{
  "encoder_arch": "conformer",
  "noise_aug": 0.01,
  "spec_augment": true,
  "win_length": 512,
  "loss": "softmax",
  "encoder_activation": "swiglu",
  "text_encoder_width": 128,
  "text_encoder_norm_position": "pre",
  "beta2": 0.95,
  "steps": 4100,
  "weight_decay": 0.4
}
Rows from block 5 of the audio encoder of a small contrastive audio-text model, named by matrix and row number. Rows with one number belong to one neuron. Each number is 200 + 40 x the weight over its row's rms, rounded and kept within 0 to 999. All counts start at 0.
After each neuron's rows are labels from the 100 clips, of 14976, where the neuron reaches its largest size: "responds to" is what is common among them; "loudest" is the band of the loudest frequency at the time of the peak. Only what is clearly more common there than usual is listed. The data: read English sentences (LibriTTS-R). In brackets: how many of the 100, against the usual share in percent.
# gate: first MLP gate (encoder.blocks.5.ff1.gate.weight, 384x128), inputs 0-127
# fc1: first MLP up (encoder.blocks.5.ff1.fc1.weight, 384x128), inputs 0-127
# fc2: first MLP down (encoder.blocks.5.ff1.fc2.weight, 128x384, transposed), outputs 0-127

gate.291,261,166,189,212,220,168,248,261,140,147,162,140,152,206,191,182,172,206,200,226,160,136,259,181,184,166,255,273,177,192,230,143,227,188,165,257,152,106,226,234,113,173,190,241,152,200,171,177,204,202,194,163,142,151,229,222,188,192,246,240,206,160,193,242,209,181,202,277,195,211,190,252,200,197,163,215,335,177,163,305,217,115,184,218,166,285,175,179,192,205,146,156,223,230,201,225,147,151,233,194,155,159,144,131,187,181,210,207,211,184,179,187,188,199,264,176,175,199,223,252,202,226,193,194,207,291,204,211
fc1.291,263,138,219,251,171,212,197,166,237,243,141,204,208,202,191,116,275,156,195,137,215,223,209,218,150,191,241,279,217,164,280,243,220,179,189,237,192,179,244,298,202,223,193,186,179,286,96,189,228,222,231,179,252,173,230,220,170,136,225,144,204,202,196,130,205,206,210,198,165,188,122,154,182,236,238,222,152,209,170,187,196,231,280,216,192,164,215,212,203,241,172,216,221,218,126,209,167,216,263,215,205,260,231,153,201,214,200,229,203,207,182,245,249,198,195,214,245,189,204,235,278,297,146,226,308,197,228,238
fc2.291,272,149,143,214,309,207,168,178,144,249,193,169,267,64,231,197,170,216,230,227,138,191,219,123,188,254,174,175,208,262,286,186,188,200,197,241,197,173,186,203,206,173,241,199,267,170,196,194,194,232,112,240,212,219,279,217,167,256,170,192,194,216,137,171,189,207,212,245,239,193,211,221,227,241,194,173,175,213,266,192,245,197,199,149,230,228,217,206,169,201,183,170,186,151,184,226,146,172,191,260,229,159,142,128,204,127,213,155,194,223,142,307,176,229,200,139,186,151,253,217,174,174,204,172,240,178,207,185
responds to: the word "his" (25 vs 9.8)
loudest: 4000 to 8000 Hz (36 vs 5.1)

gate.57,222,169,213,198,239,186,185,346,187,196,200,238,170,154,215,228,201,147,209,257,240,172,205,209,188,263,189,238,200,170,247,213,219,238,156,216,245,195,225,232,176,210,181,153,195,254,197,245,222,146,82,180,177,189,138,157,222,275,229,214,151,140,196,224,223,198,144,228,201,262,164,256,179,251,136,151,149,142,246,183,178,122,193,187,192,185,137,162,243,184,202,214,205,208,196,223,163,222,255,170,222,206,177,229,231,166,131,349,195,156,214,172,251,162,235,200,144,210,233,215,180,211,198,169,144,193,179,155
fc1.57,153,195,129,171,96,159,201,229,129,272,185,217,247,117,156,217,218,172,193,142,165,259,202,266,112,172,183,197,226,215,318,163,196,189,225,133,145,177,187,171,225,238,214,270,239,138,216,270,173,241,232,231,139,151,177,201,194,241,199,216,196,207,134,201,207,189,170,210,180,264,236,272,187,216,206,222,235,241,237,200,176,224,275,219,188,143,174,161,161,192,179,180,242,200,246,184,245,211,226,218,164,103,237,260,198,155,204,210,205,184,220,242,199,247,183,193,158,216,232,179,235,188,199,148,125,170,171,198
fc2.57,204,232,274,191,149,108,219,250,195,199,185,200,164,388,168,224,247,205,205,226,209,190,228,246,313,187,263,204,203,214,185,187,221,183,208,192,188,158,265,219,136,213,172,159,199,106,183,174,164,196,216,95,175,224,213,178,212,148,188,193,151,172,242,263,189,221,203,173,218,192,177,156,216,239,189,158,157,215,174,191,190,249,222,203,171,185,164,179,221,234,207,215,240,202,279,178,149,234,194,178,168,161,225,304,195,235,179,254,237,193,218,194,228,143,209,190,230,194,129,212,221,221,174,131,144,210,209,223
responds to: the word "she" (47 vs 8.5)
loudest: 2000 to 4000 Hz (78 vs 2.2)

gate.16,213,241,192,282,259,171,79,170,220,243,182,148,203,158,220,204,220,134,186,185,198,148,207,183,176,126,189,165,210,193,139,250,189,215,223,236,215,161,278,260,222,230,181,198,162,247,231,284,197,268,199,158,176,275,229,163,249,193,306,169,113,228,198,229,173,204,178,225,173,161,223,246,159,241,250,185,183,171,218,190,149,176,257,119,243,188,139,194,174,192,201,169,131,236,237,159,181,158,130,177,221,251,219,249,187,239,168,202,150,218,232,231,171,174,245,256,200,172,185,214,161,237,193,212,245,166,243,225
fc1.16,189,305,215,201,141,188,186,170,215,137,195,160,173,149,254,161,205,194,149,185,198,229,162,241,144,218,194,162,161,226,245,174,216,151,255,204,187,197,245,154,225,241,209,208,247,225,211,233,177,158,207,192,187,211,179,182,224,280,150,233,123,155,240,246,217,180,172,132,256,152,254,193,196,235,244,175,190,182,218,136,206,294,253,149,290,158,171,241,211,223,160,230,282,201,217,123,223,230,216,176,297,200,232,251,154,196,180,147,110,180,151,175,189,164,189,270,203,229,205,270,259,215,198,175,182,176,172,182
fc2.16,142,264,248,270,139,127,266,200,191,161,206,195,252,267,109,193,217,172,233,229,234,191,144,222,278,162,275,192,205,158,174,126,221,203,239,173,186,159,221,189,195,173,211,239,148,202,176,215,290,214,225,147,218,133,196,172,209,197,130,193,205,230,229,223,159,250,200,198,131,163,176,196,226,206,252,160,125,214,232,187,217,263,189,219,111,122,226,227,250,146,164,190,236,214,232,192,234,178,217,213,176,187,212,230,132,239,244,197,223,262,226,169,260,204,157,144,282,154,180,207,194,194,236,162,171,217,246,178
responds to: the word "said" (39 vs 9.9)
loudest: 4000 to 8000 Hz (47 vs 5.1); 2000 to 4000 Hz (31 vs 2.2)

gate.151,262,223,215,182,207,224,149,178,253,163,221,172,179,220,144,196,208,193,227,174,190,184,248,185,177,159,264,280,199,177,150,184,168,257,150,135,194,177,150,212,210,176,130,257,158,249,150,173,271,246,129,189,188,176,184,243,106,131,267,291,202,200,123,250,153,221,189,236,141,231,168,179,183,178,250,168,227,245,176,221,256,165,203,236,205,298,173,218,197,174,156,187,223,187,193,170,184,202,207,182,132,218,233,145,152,248,195,251,167,177,211,252,193,198,197,213,133,183,224,259,161,224,130,174,284,171,226,179
fc1.151,135,231,260,207,215,195,269,286,207,161,243,176,184,193,176,270,186,205,188,193,242,218,187,213,241,236,194,139,185,224,234,216,198,158,180,224,181,226,142,158,218,275,213,149,260,197,111,106,209,217,129,238,176,215,178,244,182,194,124,287,183,208,217,221,190,279,178,165,207,202,235,174,237,288,136,245,248,207,245,161,240,195,214,245,227,245,188,181,187,142,155,221,258,206,195,170,230,165,184,178,265,134,231,214,228,113,223,217,210,197,196,113,236,217,216,184,217,197,175,262,142,195,221,156,255,143,168,166
fc2.151,161,205,216,213,134,215,157,229,237,204,196,182,206,263,182,333,271,202,192,179,142,182,191,190,251,178,225,201,187,136,133,139,239,194,199,178,126,221,186,204,237,178,221,289,162,211,200,229,228,239,198,135,280,206,175,202,189,211,161,219,123,154,229,160,171,254,227,155,199,174,153,212,182,183,235,168,232,185,221,268,162,234,146,179,150,126,204,204,215,247,249,178,215,187,206,189,207,168,233,240,136,154,253,328,201,154,257,235,254,188,240,200,172,152,198,201,179,205,140,160,226,209,258,177,158,150,245,224
responds to: the word "said" (55 vs 9.9); the word "she" (27 vs 8.5)
loudest: 4000 to 8000 Hz (49 vs 5.1); 2000 to 4000 Hz (41 vs 2.2)

gate.282,159,262,238,183,167,203,258,200,196,209,163,217,192,246,143,177,141,207,161,233,199,199,242,189,240,184,176,209,195,138,160,229,237,165,117,264,206,187,221,283,171,231,288,279,117,191,236,201,210,228,169,181,189,197,191,237,148,224,257,166,193,177,229,199,136,235,250,228,153,238,211,132,136,232,235,198,204,268,169,262,134,222,198,178,186,125,219,198,186,156,203,185,202,193,210,181,187,245,256,152,184,226,209,231,151,160,296,201,350,174,192,184,192,248,224,201,221,130,153,235,176,169,200,226,190,179,166,238
fc1.282,105,188,124,225,206,256,245,141,198,321,220,207,144,129,211,157,291,243,200,139,209,152,229,209,193,198,222,238,200,230,143,188,154,237,261,236,217,207,237,200,169,204,124,244,249,181,171,246,228,170,158,234,203,216,198,181,204,203,252,234,210,243,239,151,242,228,198,169,230,157,190,222,232,184,173,169,205,189,213,245,149,174,199,264,192,246,191,183,160,200,208,224,286,146,193,193,193,253,126,218,208,159,191,252,194,189,96,163,94,169,221,232,235,140,202,205,217,186,170,155,116,206,196,234,172,214,169,202
fc2.282,293,213,165,180,200,168,182,254,156,196,207,269,189,223,292,123,151,168,150,184,215,126,197,206,185,217,235,158,237,209,161,175,183,237,187,171,225,238,249,210,215,137,282,181,209,228,139,225,135,199,211,175,189,166,154,261,203,268,210,156,183,263,218,197,182,181,137,228,204,206,124,189,175,227,316,201,215,211,147,217,290,190,307,173,210,212,241,253,202,241,191,166,219,202,187,187,193,175,315,192,164,231,133,160,198,193,268,223,226,219,212,186,180,231,187,153,218,195,186,235,224,226,152,166,193,140,182,228
responds to: the word "i" (55 vs 20.7)
loudest: 500 to 1000 Hz (33 vs 7)

gate.118,208,258,200,195,226,205,175,206,185,134,202,237,175,170,210,259,158,189,132,210,222,167,234,222,273,248,162,238,177,176,181,205,173,257,190,148,264,254,197,156,194,205,155,234,211,226,279,184,197,147,151,126,164,210,217,212,189,142,274,170,172,269,263,230,181,222,165,257,144,190,225,183,217,173,162,217,160,167,183,166,200,213,151,236,154,254,226,167,194,257,218,175,187,143,175,215,239,212,177,187,157,285,122,149,161,300,241,170,155,182,260,215,189,240,138,230,203,156,232,134,160,276,148,229,160,186,201,125
fc1.118,160,203,227,222,114,160,190,187,206,91,203,215,169,188,241,224,243,136,192,172,254,193,196,196,198,188,163,279,290,195,200,168,213,250,172,256,335,248,137,152,264,180,154,264,199,256,266,198,225,198,236,151,232,193,218,177,173,163,242,187,207,255,207,262,178,254,235,218,126,187,196,207,187,174,133,208,186,153,207,215,159,196,188,260,231,217,199,208,250,174,245,203,178,149,200,203,196,253,225,195,144,269,236,217,277,232,161,254,161,163,207,240,152,225,160,213,171,215,232,149,132,209,152,209,197,186,154,204
fc2.118,272,186,194,217,206,249,207,194,141,154,197,141,224,239,173,149,237,245,212,179,191,184,213,141,178,218,157,155,173,222,153,226,296,207,215,189,254,221,144,186,199,151,212,241,168,203,223,169,224,167,198,164,230,142,166,197,188,196,269,141,177,230,225,177,276,183,202,182,169,230,203,154,199,225,125,149,216,151,187,224,182,133,250,230,151,278,200,162,137,149,243,137,225,193,218,222,193,333,148,231,185,208,153,150,262,238,108,288,179,210,251,241,232,208,192,191,180,174,150,260,206,191,156,228,221,222,206,141
responds to: the word "she" (78 vs 8.5); the word "said" (33 vs 9.9)
loudest: 2000 to 4000 Hz (91 vs 2.2)

gate.241,224,182,276,272,249,209,174,238,199,283,244,195,194,299,131,169,192,176,210,154,121,173,215,157,264,217,233,225,214,163,217,198,165,247,152,186,246,219,183,222,326,177,153,131,230,179,243,208,215,227,129,207,203,230,223,232,183,165,265,148,237,180,126,207,221,280,224,213,143,206,124,218,208,200,131,170,153,137,193,236,196,153,195,188,156,291,171,185,255,251,203,205,168,185,218,198,175,273,196,215,145,162,154,208,224,222,170,272,184,166,224,210,171,198,222,197,169,182,144,195,156,195,240,180,224,180,182,185
fc1.241,273,208,248,279,281,193,186,123,202,275,232,194,122,174,223,190,160,225,177,182,204,161,176,189,290,230,209,214,281,185,224,198,215,148,174,167,207,199,240,251,330,194,218,209,158,203,245,256,247,221,161,165,206,171,186,220,196,244,287,153,220,193,173,182,241,230,183,171,249,221,162,175,166,163,142,157,133,200,162,235,225,185,133,177,148,175,210,241,278,243,177,230,145,163,183,245,159,260,190,172,158,241,177,209,187,231,182,201,179,170,271,234,239,225,184,223,187,262,114,234,190,217,218,216,206,248,198,196
fc2.241,250,181,140,181,193,305,190,146,177,199,229,225,151,153,265,150,154,248,256,173,205,197,220,205,84,219,137,181,240,195,228,286,225,228,231,180,194,214,172,227,148,175,181,187,140,244,243,178,161,94,301,239,223,213,258,221,188,187,214,199,181,191,273,171,198,197,201,216,198,206,195,173,164,188,141,241,199,189,224,169,207,158,210,237,259,268,191,190,132,112,184,191,195,205,154,246,176,198,209,178,262,199,194,150,191,207,163,213,136,182,211,209,149,287,244,210,152,244,156,168,226,180,217,199,251,205,128,164
responds to: the word "said" (57 vs 9.9); the word "she" (25 vs 8.5)
loudest: 4000 to 8000 Hz (78 vs 5.1)

gate.249,159,145,186,253,174,200,246,163,264,212,131,222,166,257,208,188,194,205,222,205,204,187,282,116,227,217,231,166,173,227,222,191,227,182,141,256,129,158,161,279,201,162,196,246,263,253,203,166,241,114,208,177,163,274,215,241,180,217,206,249,190,236,229,213,225,180,177,227,188,273,181,159,175,169,238,178,222,163,187,219,162,200,226,109,108,195,179,275,207,170,162,198,250,170,173,286,158,174,210,180,272,222,194,197,168,272,151,182,201,247,225,220,195,241,229,161,225,94,191,153,188,218,140,233,179,179,233,166
fc1.249,127,178,140,208,142,266,228,227,196,217,182,179,256,222,266,158,114,268,139,164,133,171,216,136,258,112,245,250,194,216,237,200,198,224,145,177,223,233,193,315,158,209,205,222,199,237,165,224,169,121,239,119,148,221,170,181,219,215,251,172,116,181,196,160,136,135,174,220,186,196,153,160,155,212,262,235,203,188,187,204,190,158,209,206,138,239,194,221,215,267,242,141,268,193,165,229,171,179,210,170,217,240,218,196,175,215,197,175,222,172,210,183,210,169,251,193,216,171,231,221,211,158,247,247,198,253,242,144
fc2.249,265,229,239,208,292,152,236,222,131,166,163,158,307,125,182,192,208,169,155,239,183,170,263,289,251,151,233,242,175,219,173,183,207,228,289,160,202,180,86,254,170,208,183,206,215,231,177,196,227,213,109,228,161,229,272,213,185,253,178,238,175,176,208,234,169,172,132,218,188,206,259,219,247,254,226,116,198,257,184,201,176,190,254,187,124,157,234,186,189,195,161,141,187,204,190,176,173,166,171,215,152,226,165,203,174,133,200,165,203,204,214,212,188,184,206,152,222,153,222,228,160,243,256,201,225,220,250,209
responds to: voice: male (90 vs 47.8)
loudest: 2000 to 4000 Hz (36 vs 2.2)

gate.124,159,199,252,217,210,201,175,153,138,190,135,175,166,245,142,75,179,214,198,240,150,155,274,206,193,196,254,250,176,199,225,217,199,244,255,234,209,163,95,245,218,203,252,246,180,233,183,150,211,134,224,205,190,191,276,194,162,190,186,186,155,193,216,173,191,195,135,255,213,234,180,149,178,226,280,266,129,224,150,242,179,228,223,204,263,193,223,199,198,200,160,172,217,287,194,255,241,222,170,226,251,174,222,174,251,257,182,243,238,200,212,237,167,217,221,110,190,153,177,174,250,249,157,149,197,163,264,216
fc1.124,146,145,142,243,176,225,216,169,184,148,179,177,201,257,227,179,184,232,166,182,180,189,231,186,251,183,226,247,218,177,252,176,203,179,156,169,187,169,212,251,190,206,240,184,152,233,80,194,231,196,216,230,147,172,159,168,177,169,192,272,233,195,198,184,165,191,265,258,243,84,183,234,217,135,218,187,239,138,253,218,165,176,243,197,167,242,202,203,198,277,247,136,242,265,154,281,183,189,243,149,152,216,167,165,219,177,226,140,226,179,161,257,228,174,316,287,233,154,206,245,214,174,150,211,194,208,201,196
fc2.124,273,174,226,186,283,212,138,168,213,227,210,138,275,177,213,232,178,228,247,162,185,124,248,187,271,214,233,127,186,213,306,218,169,202,231,218,247,218,176,175,254,150,246,124,216,140,265,162,216,234,84,233,188,294,265,179,200,221,200,161,197,224,212,200,236,181,236,175,216,202,235,216,246,249,176,181,182,124,223,180,175,231,234,189,168,142,206,249,133,211,229,244,202,181,167,248,173,231,181,262,208,209,196,182,229,179,186,194,187,148,202,217,108,212,158,169,215,124,230,184,148,216,165,229,179,190,188,240
responds to: the word "said" (36 vs 9.9)
loudest: 500 to 1000 Hz (32 vs 7)

gate.324,219,149,265,216,206,172,137,188,183,159,150,208,228,256,139,291,205,185,259,242,226,202,189,130,320,197,133,179,201,172,187,156,232,219,208,179,185,170,238,185,209,274,222,172,120,135,197,164,231,235,254,197,212,166,164,267,255,183,189,124,219,157,199,231,194,215,168,205,170,172,219,191,128,137,134,224,243,196,192,182,192,188,156,131,175,188,167,170,166,221,247,177,183,246,226,210,157,116,230,202,171,290,206,279,140,192,274,241,257,214,178,213,184,198,184,171,204,230,197,218,168,201,173,217,175,146,272,195
fc1.324,150,276,283,162,201,211,241,163,159,220,167,211,167,171,156,275,239,149,245,224,212,186,173,169,252,237,220,152,261,185,206,177,223,118,197,229,173,176,223,264,104,263,248,249,176,202,217,213,217,223,165,191,166,196,213,199,239,207,268,211,260,202,190,187,193,158,328,184,193,150,190,140,119,161,215,201,238,226,228,224,201,249,146,119,199,140,226,150,249,155,244,253,183,179,219,171,154,144,182,93,209,220,227,246,156,216,271,200,180,206,139,191,192,241,193,217,192,219,165,214,194,222,224,161,203,192,166,213
fc2.324,186,176,225,316,176,215,224,222,233,224,207,216,208,341,196,315,177,210,207,235,210,265,210,192,266,160,157,247,154,199,204,211,205,209,160,281,161,177,198,191,182,246,121,173,190,207,213,190,242,207,172,157,205,274,190,157,196,121,191,266,235,175,218,210,248,122,154,222,229,219,234,224,220,261,122,144,147,190,217,194,151,220,116,261,136,170,130,147,217,247,188,198,190,210,226,192,196,197,155,166,208,197,228,280,168,165,183,224,217,176,199,220,217,156,202,242,154,241,171,182,209,241,171,203,173,190,209,240
responds to: the word "i" (64 vs 20.7)
loudest: 1000 to 2000 Hz (29 vs 2); 500 to 1000 Hz (28 vs 7)

gate.182,209,332,161,199,173,167,183,285,161,205,177,154,146,213,236,193,242,175,205,149,244,264,195,161,271,166,171,132,198,114,270,166,254,182,194,197,240,210,163,189,188,203,269,205,251,144,220,150,188,206,208,273,229,272,206,224,230,177,225,242,194,244,172,234,209,180,196,148,159,282,182,186,242,220,228,195,106,178,227,230,115,203,197,216,143,160,224,200,212,122,206,222,179,193,203,227,216,309,223,228,179,203,208,209,178,194,248,157,189,177,206,230,157,199,193,109,254,188,178,225,165,257,147,226,212,207,185,212
fc1.182,243,213,188,182,161,214,245,235,136,173,247,123,197,174,288,198,104,221,179,232,233,196,171,215,118,191,179,169,177,111,244,229,285,215,167,142,181,224,163,244,196,190,210,224,206,166,145,181,223,197,165,274,240,213,236,217,262,188,186,156,216,187,230,177,244,187,186,193,202,196,217,167,210,166,213,251,194,161,207,241,236,269,214,184,166,172,198,95,222,250,229,170,226,196,225,300,145,280,272,181,185,214,133,204,211,224,182,181,191,221,194,169,237,199,164,116,242,224,156,138,220,227,188,275,192,210,291,186
fc2.182,179,245,197,166,237,207,187,259,224,136,204,214,224,117,185,223,260,196,141,207,260,190,181,172,219,250,233,198,221,142,213,173,223,190,154,214,133,217,223,198,184,186,156,172,203,196,189,183,181,196,155,190,240,72,156,185,168,208,236,203,187,172,245,209,180,204,56,168,184,285,154,180,257,200,212,168,229,154,195,203,248,204,196,134,200,222,229,199,207,136,194,178,201,140,193,228,204,255,213,201,182,171,132,271,289,232,165,190,188,245,236,190,257,203,205,144,179,278,206,201,212,178,281,225,255,221,316,189
responds to: the word "you" (33 vs 14.3)
loudest: 250 to 500 Hz (39 vs 12.3)

gate.217,189,135,171,191,143,232,211,210,108,221,209,205,217,143,177,262,193,220,225,270,175,224,141,235,159,202,249,218,213,228,224,151,166,203,163,101,233,172,212,174,203,115,169,175,203,202,231,169,173,273,152,207,201,251,197,259,238,249,244,236,153,221,164,171,231,180,132,224,140,222,206,222,160,243,238,241,173,226,228,177,187,229,199,242,247,114,88,188,211,215,174,147,193,201,207,176,290,234,198,228,246,209,117,189,188,213,243,176,225,205,149,171,274,183,155,309,224,209,233,163,141,234,173,214,180,180,210,195
fc1.217,193,178,234,187,161,213,204,271,143,204,186,149,224,170,184,219,179,271,178,182,242,205,210,193,188,146,191,199,160,198,198,147,188,281,222,239,191,287,170,194,223,189,167,189,250,216,138,260,214,165,232,184,162,246,337,218,126,189,203,202,222,200,185,204,202,191,189,181,238,232,202,178,277,171,182,228,258,168,195,178,226,142,169,141,304,266,209,203,202,150,249,214,236,145,122,230,125,172,201,235,171,180,148,192,263,204,219,201,175,202,194,255,185,192,211,127,100,195,209,234,287,180,199,175,230,259,153,146
fc2.217,180,279,159,134,173,123,189,155,163,204,253,207,224,223,99,192,161,214,221,147,176,153,240,295,78,210,250,187,244,143,189,216,220,181,145,174,162,147,201,237,261,167,188,184,176,129,119,192,181,226,218,153,189,202,141,177,212,222,207,180,244,167,269,191,168,200,177,215,253,182,179,166,216,160,182,192,248,223,194,161,264,232,235,243,184,257,238,253,221,220,172,150,206,161,185,223,154,162,117,205,191,195,171,225,268,252,178,233,147,255,207,176,169,158,189,195,230,280,247,214,154,179,206,192,167,229,176,235
responds to: the word "what" (29 vs 4.3)
loudest: 250 to 500 Hz (46 vs 12.3)

gate.347,176,183,253,180,224,177,205,262,173,164,150,181,240,196,179,216,200,202,147,271,237,183,188,156,329,143,166,197,187,145,191,217,185,166,240,233,146,210,202,204,189,243,220,232,191,155,176,203,295,186,201,234,170,166,178,225,237,136,198,198,218,156,216,211,231,196,240,217,230,196,162,225,137,179,146,227,189,100,200,255,249,247,162,133,206,163,177,206,167,200,184,157,259,200,237,173,154,164,173,153,178,298,225,249,168,145,363,190,214,171,203,133,173,272,248,184,212,219,172,214,152,201,173,186,201,213,188,203
fc1.347,233,203,163,203,185,177,203,132,191,225,267,206,243,222,263,116,147,148,209,110,161,172,196,276,121,227,266,174,267,242,268,301,217,213,217,204,232,204,187,199,202,156,290,215,215,227,185,175,158,221,127,189,227,186,227,162,163,284,217,268,156,231,174,203,225,188,176,196,161,247,179,184,243,220,270,209,204,184,247,174,258,125,262,207,200,219,173,225,227,238,199,178,248,175,166,236,173,272,105,183,232,117,165,157,232,191,167,215,200,205,206,187,222,140,223,187,219,211,193,199,223,151,237,181,250,231,195,172
fc2.347,196,257,176,147,256,202,201,230,192,205,179,134,225,155,222,98,177,237,206,121,165,191,147,144,132,183,212,224,242,188,250,182,198,209,210,118,181,204,209,249,268,151,231,188,157,224,222,178,202,183,124,217,163,193,158,223,197,200,262,142,181,206,278,209,206,258,196,218,188,268,120,140,234,234,211,222,248,243,141,178,200,198,259,138,246,233,206,140,127,232,206,209,223,228,229,218,167,227,313,235,196,183,91,223,214,244,221,194,171,247,263,234,189,216,214,137,225,178,252,225,199,220,196,168,158,217,214,186
responds to: the word "i" (77 vs 20.7)
loudest: 1000 to 2000 Hz (51 vs 2)

gate.125,229,223,213,160,210,166,175,207,190,157,255,170,154,192,187,106,215,224,140,186,223,160,122,165,254,220,280,232,176,167,214,184,218,209,128,172,167,143,193,228,214,218,258,226,230,155,144,164,136,172,156,238,253,199,177,188,236,166,213,237,230,215,183,138,206,194,217,218,160,159,169,278,177,228,240,209,216,214,201,218,135,218,224,180,140,201,236,91,207,155,210,278,154,213,235,178,209,253,212,172,194,211,279,160,174,185,221,220,203,221,173,222,226,222,155,329,235,120,156,147,101,206,264,181,188,214,206,195
fc1.125,205,187,202,184,208,145,172,168,220,269,161,222,186,191,199,207,246,178,154,170,162,238,229,210,160,197,113,184,226,232,163,211,200,176,218,134,198,195,160,162,205,230,205,165,212,141,189,208,175,193,203,215,182,84,214,119,151,135,205,183,243,176,283,234,233,237,210,164,237,164,171,208,192,240,165,150,204,253,243,203,177,190,199,86,222,182,213,283,234,209,276,217,180,186,210,328,156,191,179,240,209,187,204,180,180,270,174,215,186,173,187,199,77,237,194,102,200,204,185,203,185,148,251,270,219,185,161,246
fc2.125,185,179,186,211,203,229,170,134,155,241,260,195,255,235,223,178,215,209,146,153,155,209,159,221,125,207,199,179,178,141,150,202,162,219,222,135,138,157,195,159,213,198,204,275,155,188,186,189,183,282,214,182,188,156,220,199,195,124,222,219,135,206,265,212,218,304,195,241,230,153,192,197,154,246,224,146,170,222,237,188,239,243,195,247,211,213,211,222,240,215,238,217,190,259,256,219,169,94,159,217,187,191,306,179,182,170,166,163,205,226,212,177,75,178,205,152,229,261,216,212,190,231,263,194,181,238,120,258
responds to: voice: male (81 vs 47.8)
loudest: 250 to 500 Hz (51 vs 12.3)

gate.194,278,163,259,263,179,245,187,220,280,101,216,160,181,278,136,177,168,192,199,226,199,191,241,220,194,225,187,201,214,148,189,206,195,173,140,137,257,162,201,277,270,229,150,156,80,195,221,208,253,277,135,162,229,235,191,191,184,154,252,201,207,213,164,253,232,155,182,244,231,171,190,226,232,207,113,201,199,193,224,263,236,100,203,196,191,224,221,148,190,219,200,171,148,184,192,173,172,224,214,209,149,195,188,214,167,198,203,236,223,222,177,275,193,155,179,163,148,157,194,175,209,167,170,200,305,220,215,156
fc1.194,102,213,145,155,160,188,228,170,155,200,214,210,281,227,256,225,146,180,160,151,193,212,206,197,241,246,223,203,214,220,212,181,210,250,182,205,182,216,100,198,155,233,248,240,221,191,132,257,170,151,83,222,114,196,170,206,218,199,181,185,246,265,257,172,195,194,246,177,245,269,266,173,186,186,107,235,254,248,186,167,260,277,193,235,174,211,240,217,181,160,232,200,248,194,225,178,255,193,201,159,233,234,202,136,223,123,226,154,262,275,158,232,177,245,176,175,178,218,209,251,197,188,182,214,187,175,162,203
fc2.194,195,205,226,235,90,183,185,254,178,230,173,184,236,350,157,286,295,177,183,201,194,203,231,247,227,198,264,233,157,192,218,135,167,198,221,157,160,162,243,192,233,263,195,252,206,183,182,186,264,241,154,139,149,207,225,169,205,185,201,202,145,134,188,208,165,178,195,214,186,229,225,216,167,228,229,149,149,180,244,209,194,234,179,182,230,138,200,129,223,245,182,194,206,210,268,156,182,232,205,195,124,201,152,330,182,236,162,281,245,188,178,188,185,164,161,181,211,180,234,190,171,207,178,191,177,166,227,249
responds to: the word "said" (30 vs 9.9)
loudest: 4000 to 8000 Hz (83 vs 5.1)

gate.89,180,218,205,220,238,219,193,148,201,174,227,202,200,259,202,155,173,134,204,235,153,230,162,256,219,255,207,204,197,230,184,237,197,195,121,197,219,210,202,128,290,164,129,226,208,228,199,176,222,246,140,249,198,214,243,238,94,132,242,175,187,205,255,176,240,224,233,281,189,237,195,188,226,164,168,176,158,124,156,263,198,186,155,243,166,296,171,210,186,142,235,238,237,182,101,191,240,260,230,217,163,226,208,165,236,219,145,191,246,119,267,272,241,191,218,195,251,147,241,229,170,168,184,191,168,244,220,209
fc1.89,236,267,204,309,246,180,174,247,221,64,234,237,186,155,204,117,146,255,143,180,266,160,139,167,261,188,134,142,157,152,235,260,185,198,186,155,186,251,194,195,194,149,185,171,176,218,267,218,212,203,198,86,220,194,179,236,195,145,241,193,150,279,193,228,209,230,176,134,236,167,220,220,216,217,184,174,128,195,169,168,154,194,188,184,153,222,244,208,253,269,223,217,183,193,177,176,247,206,206,243,150,211,152,126,188,203,191,221,226,187,224,233,184,189,243,192,148,251,190,194,205,204,199,212,244,169,241,220
fc2.89,228,195,171,190,139,251,130,155,148,231,188,149,198,233,184,240,160,201,180,209,174,162,190,251,146,228,178,205,152,251,248,209,238,239,298,216,197,193,257,227,133,202,205,149,171,201,225,119,219,180,173,161,171,186,261,163,186,154,305,165,165,188,185,231,138,222,109,218,186,207,228,210,194,237,240,244,160,95,239,114,183,177,254,131,211,214,211,151,219,144,208,211,219,157,185,210,150,248,197,213,203,145,174,161,221,288,161,223,205,176,202,219,210,272,200,192,189,214,140,179,129,216,155,228,199,212,277,196
responds to: the word "she" (76 vs 8.5); the word "said" (34 vs 9.9)
loudest: 2000 to 4000 Hz (66 vs 2.2); 4000 to 8000 Hz (30 vs 5.1)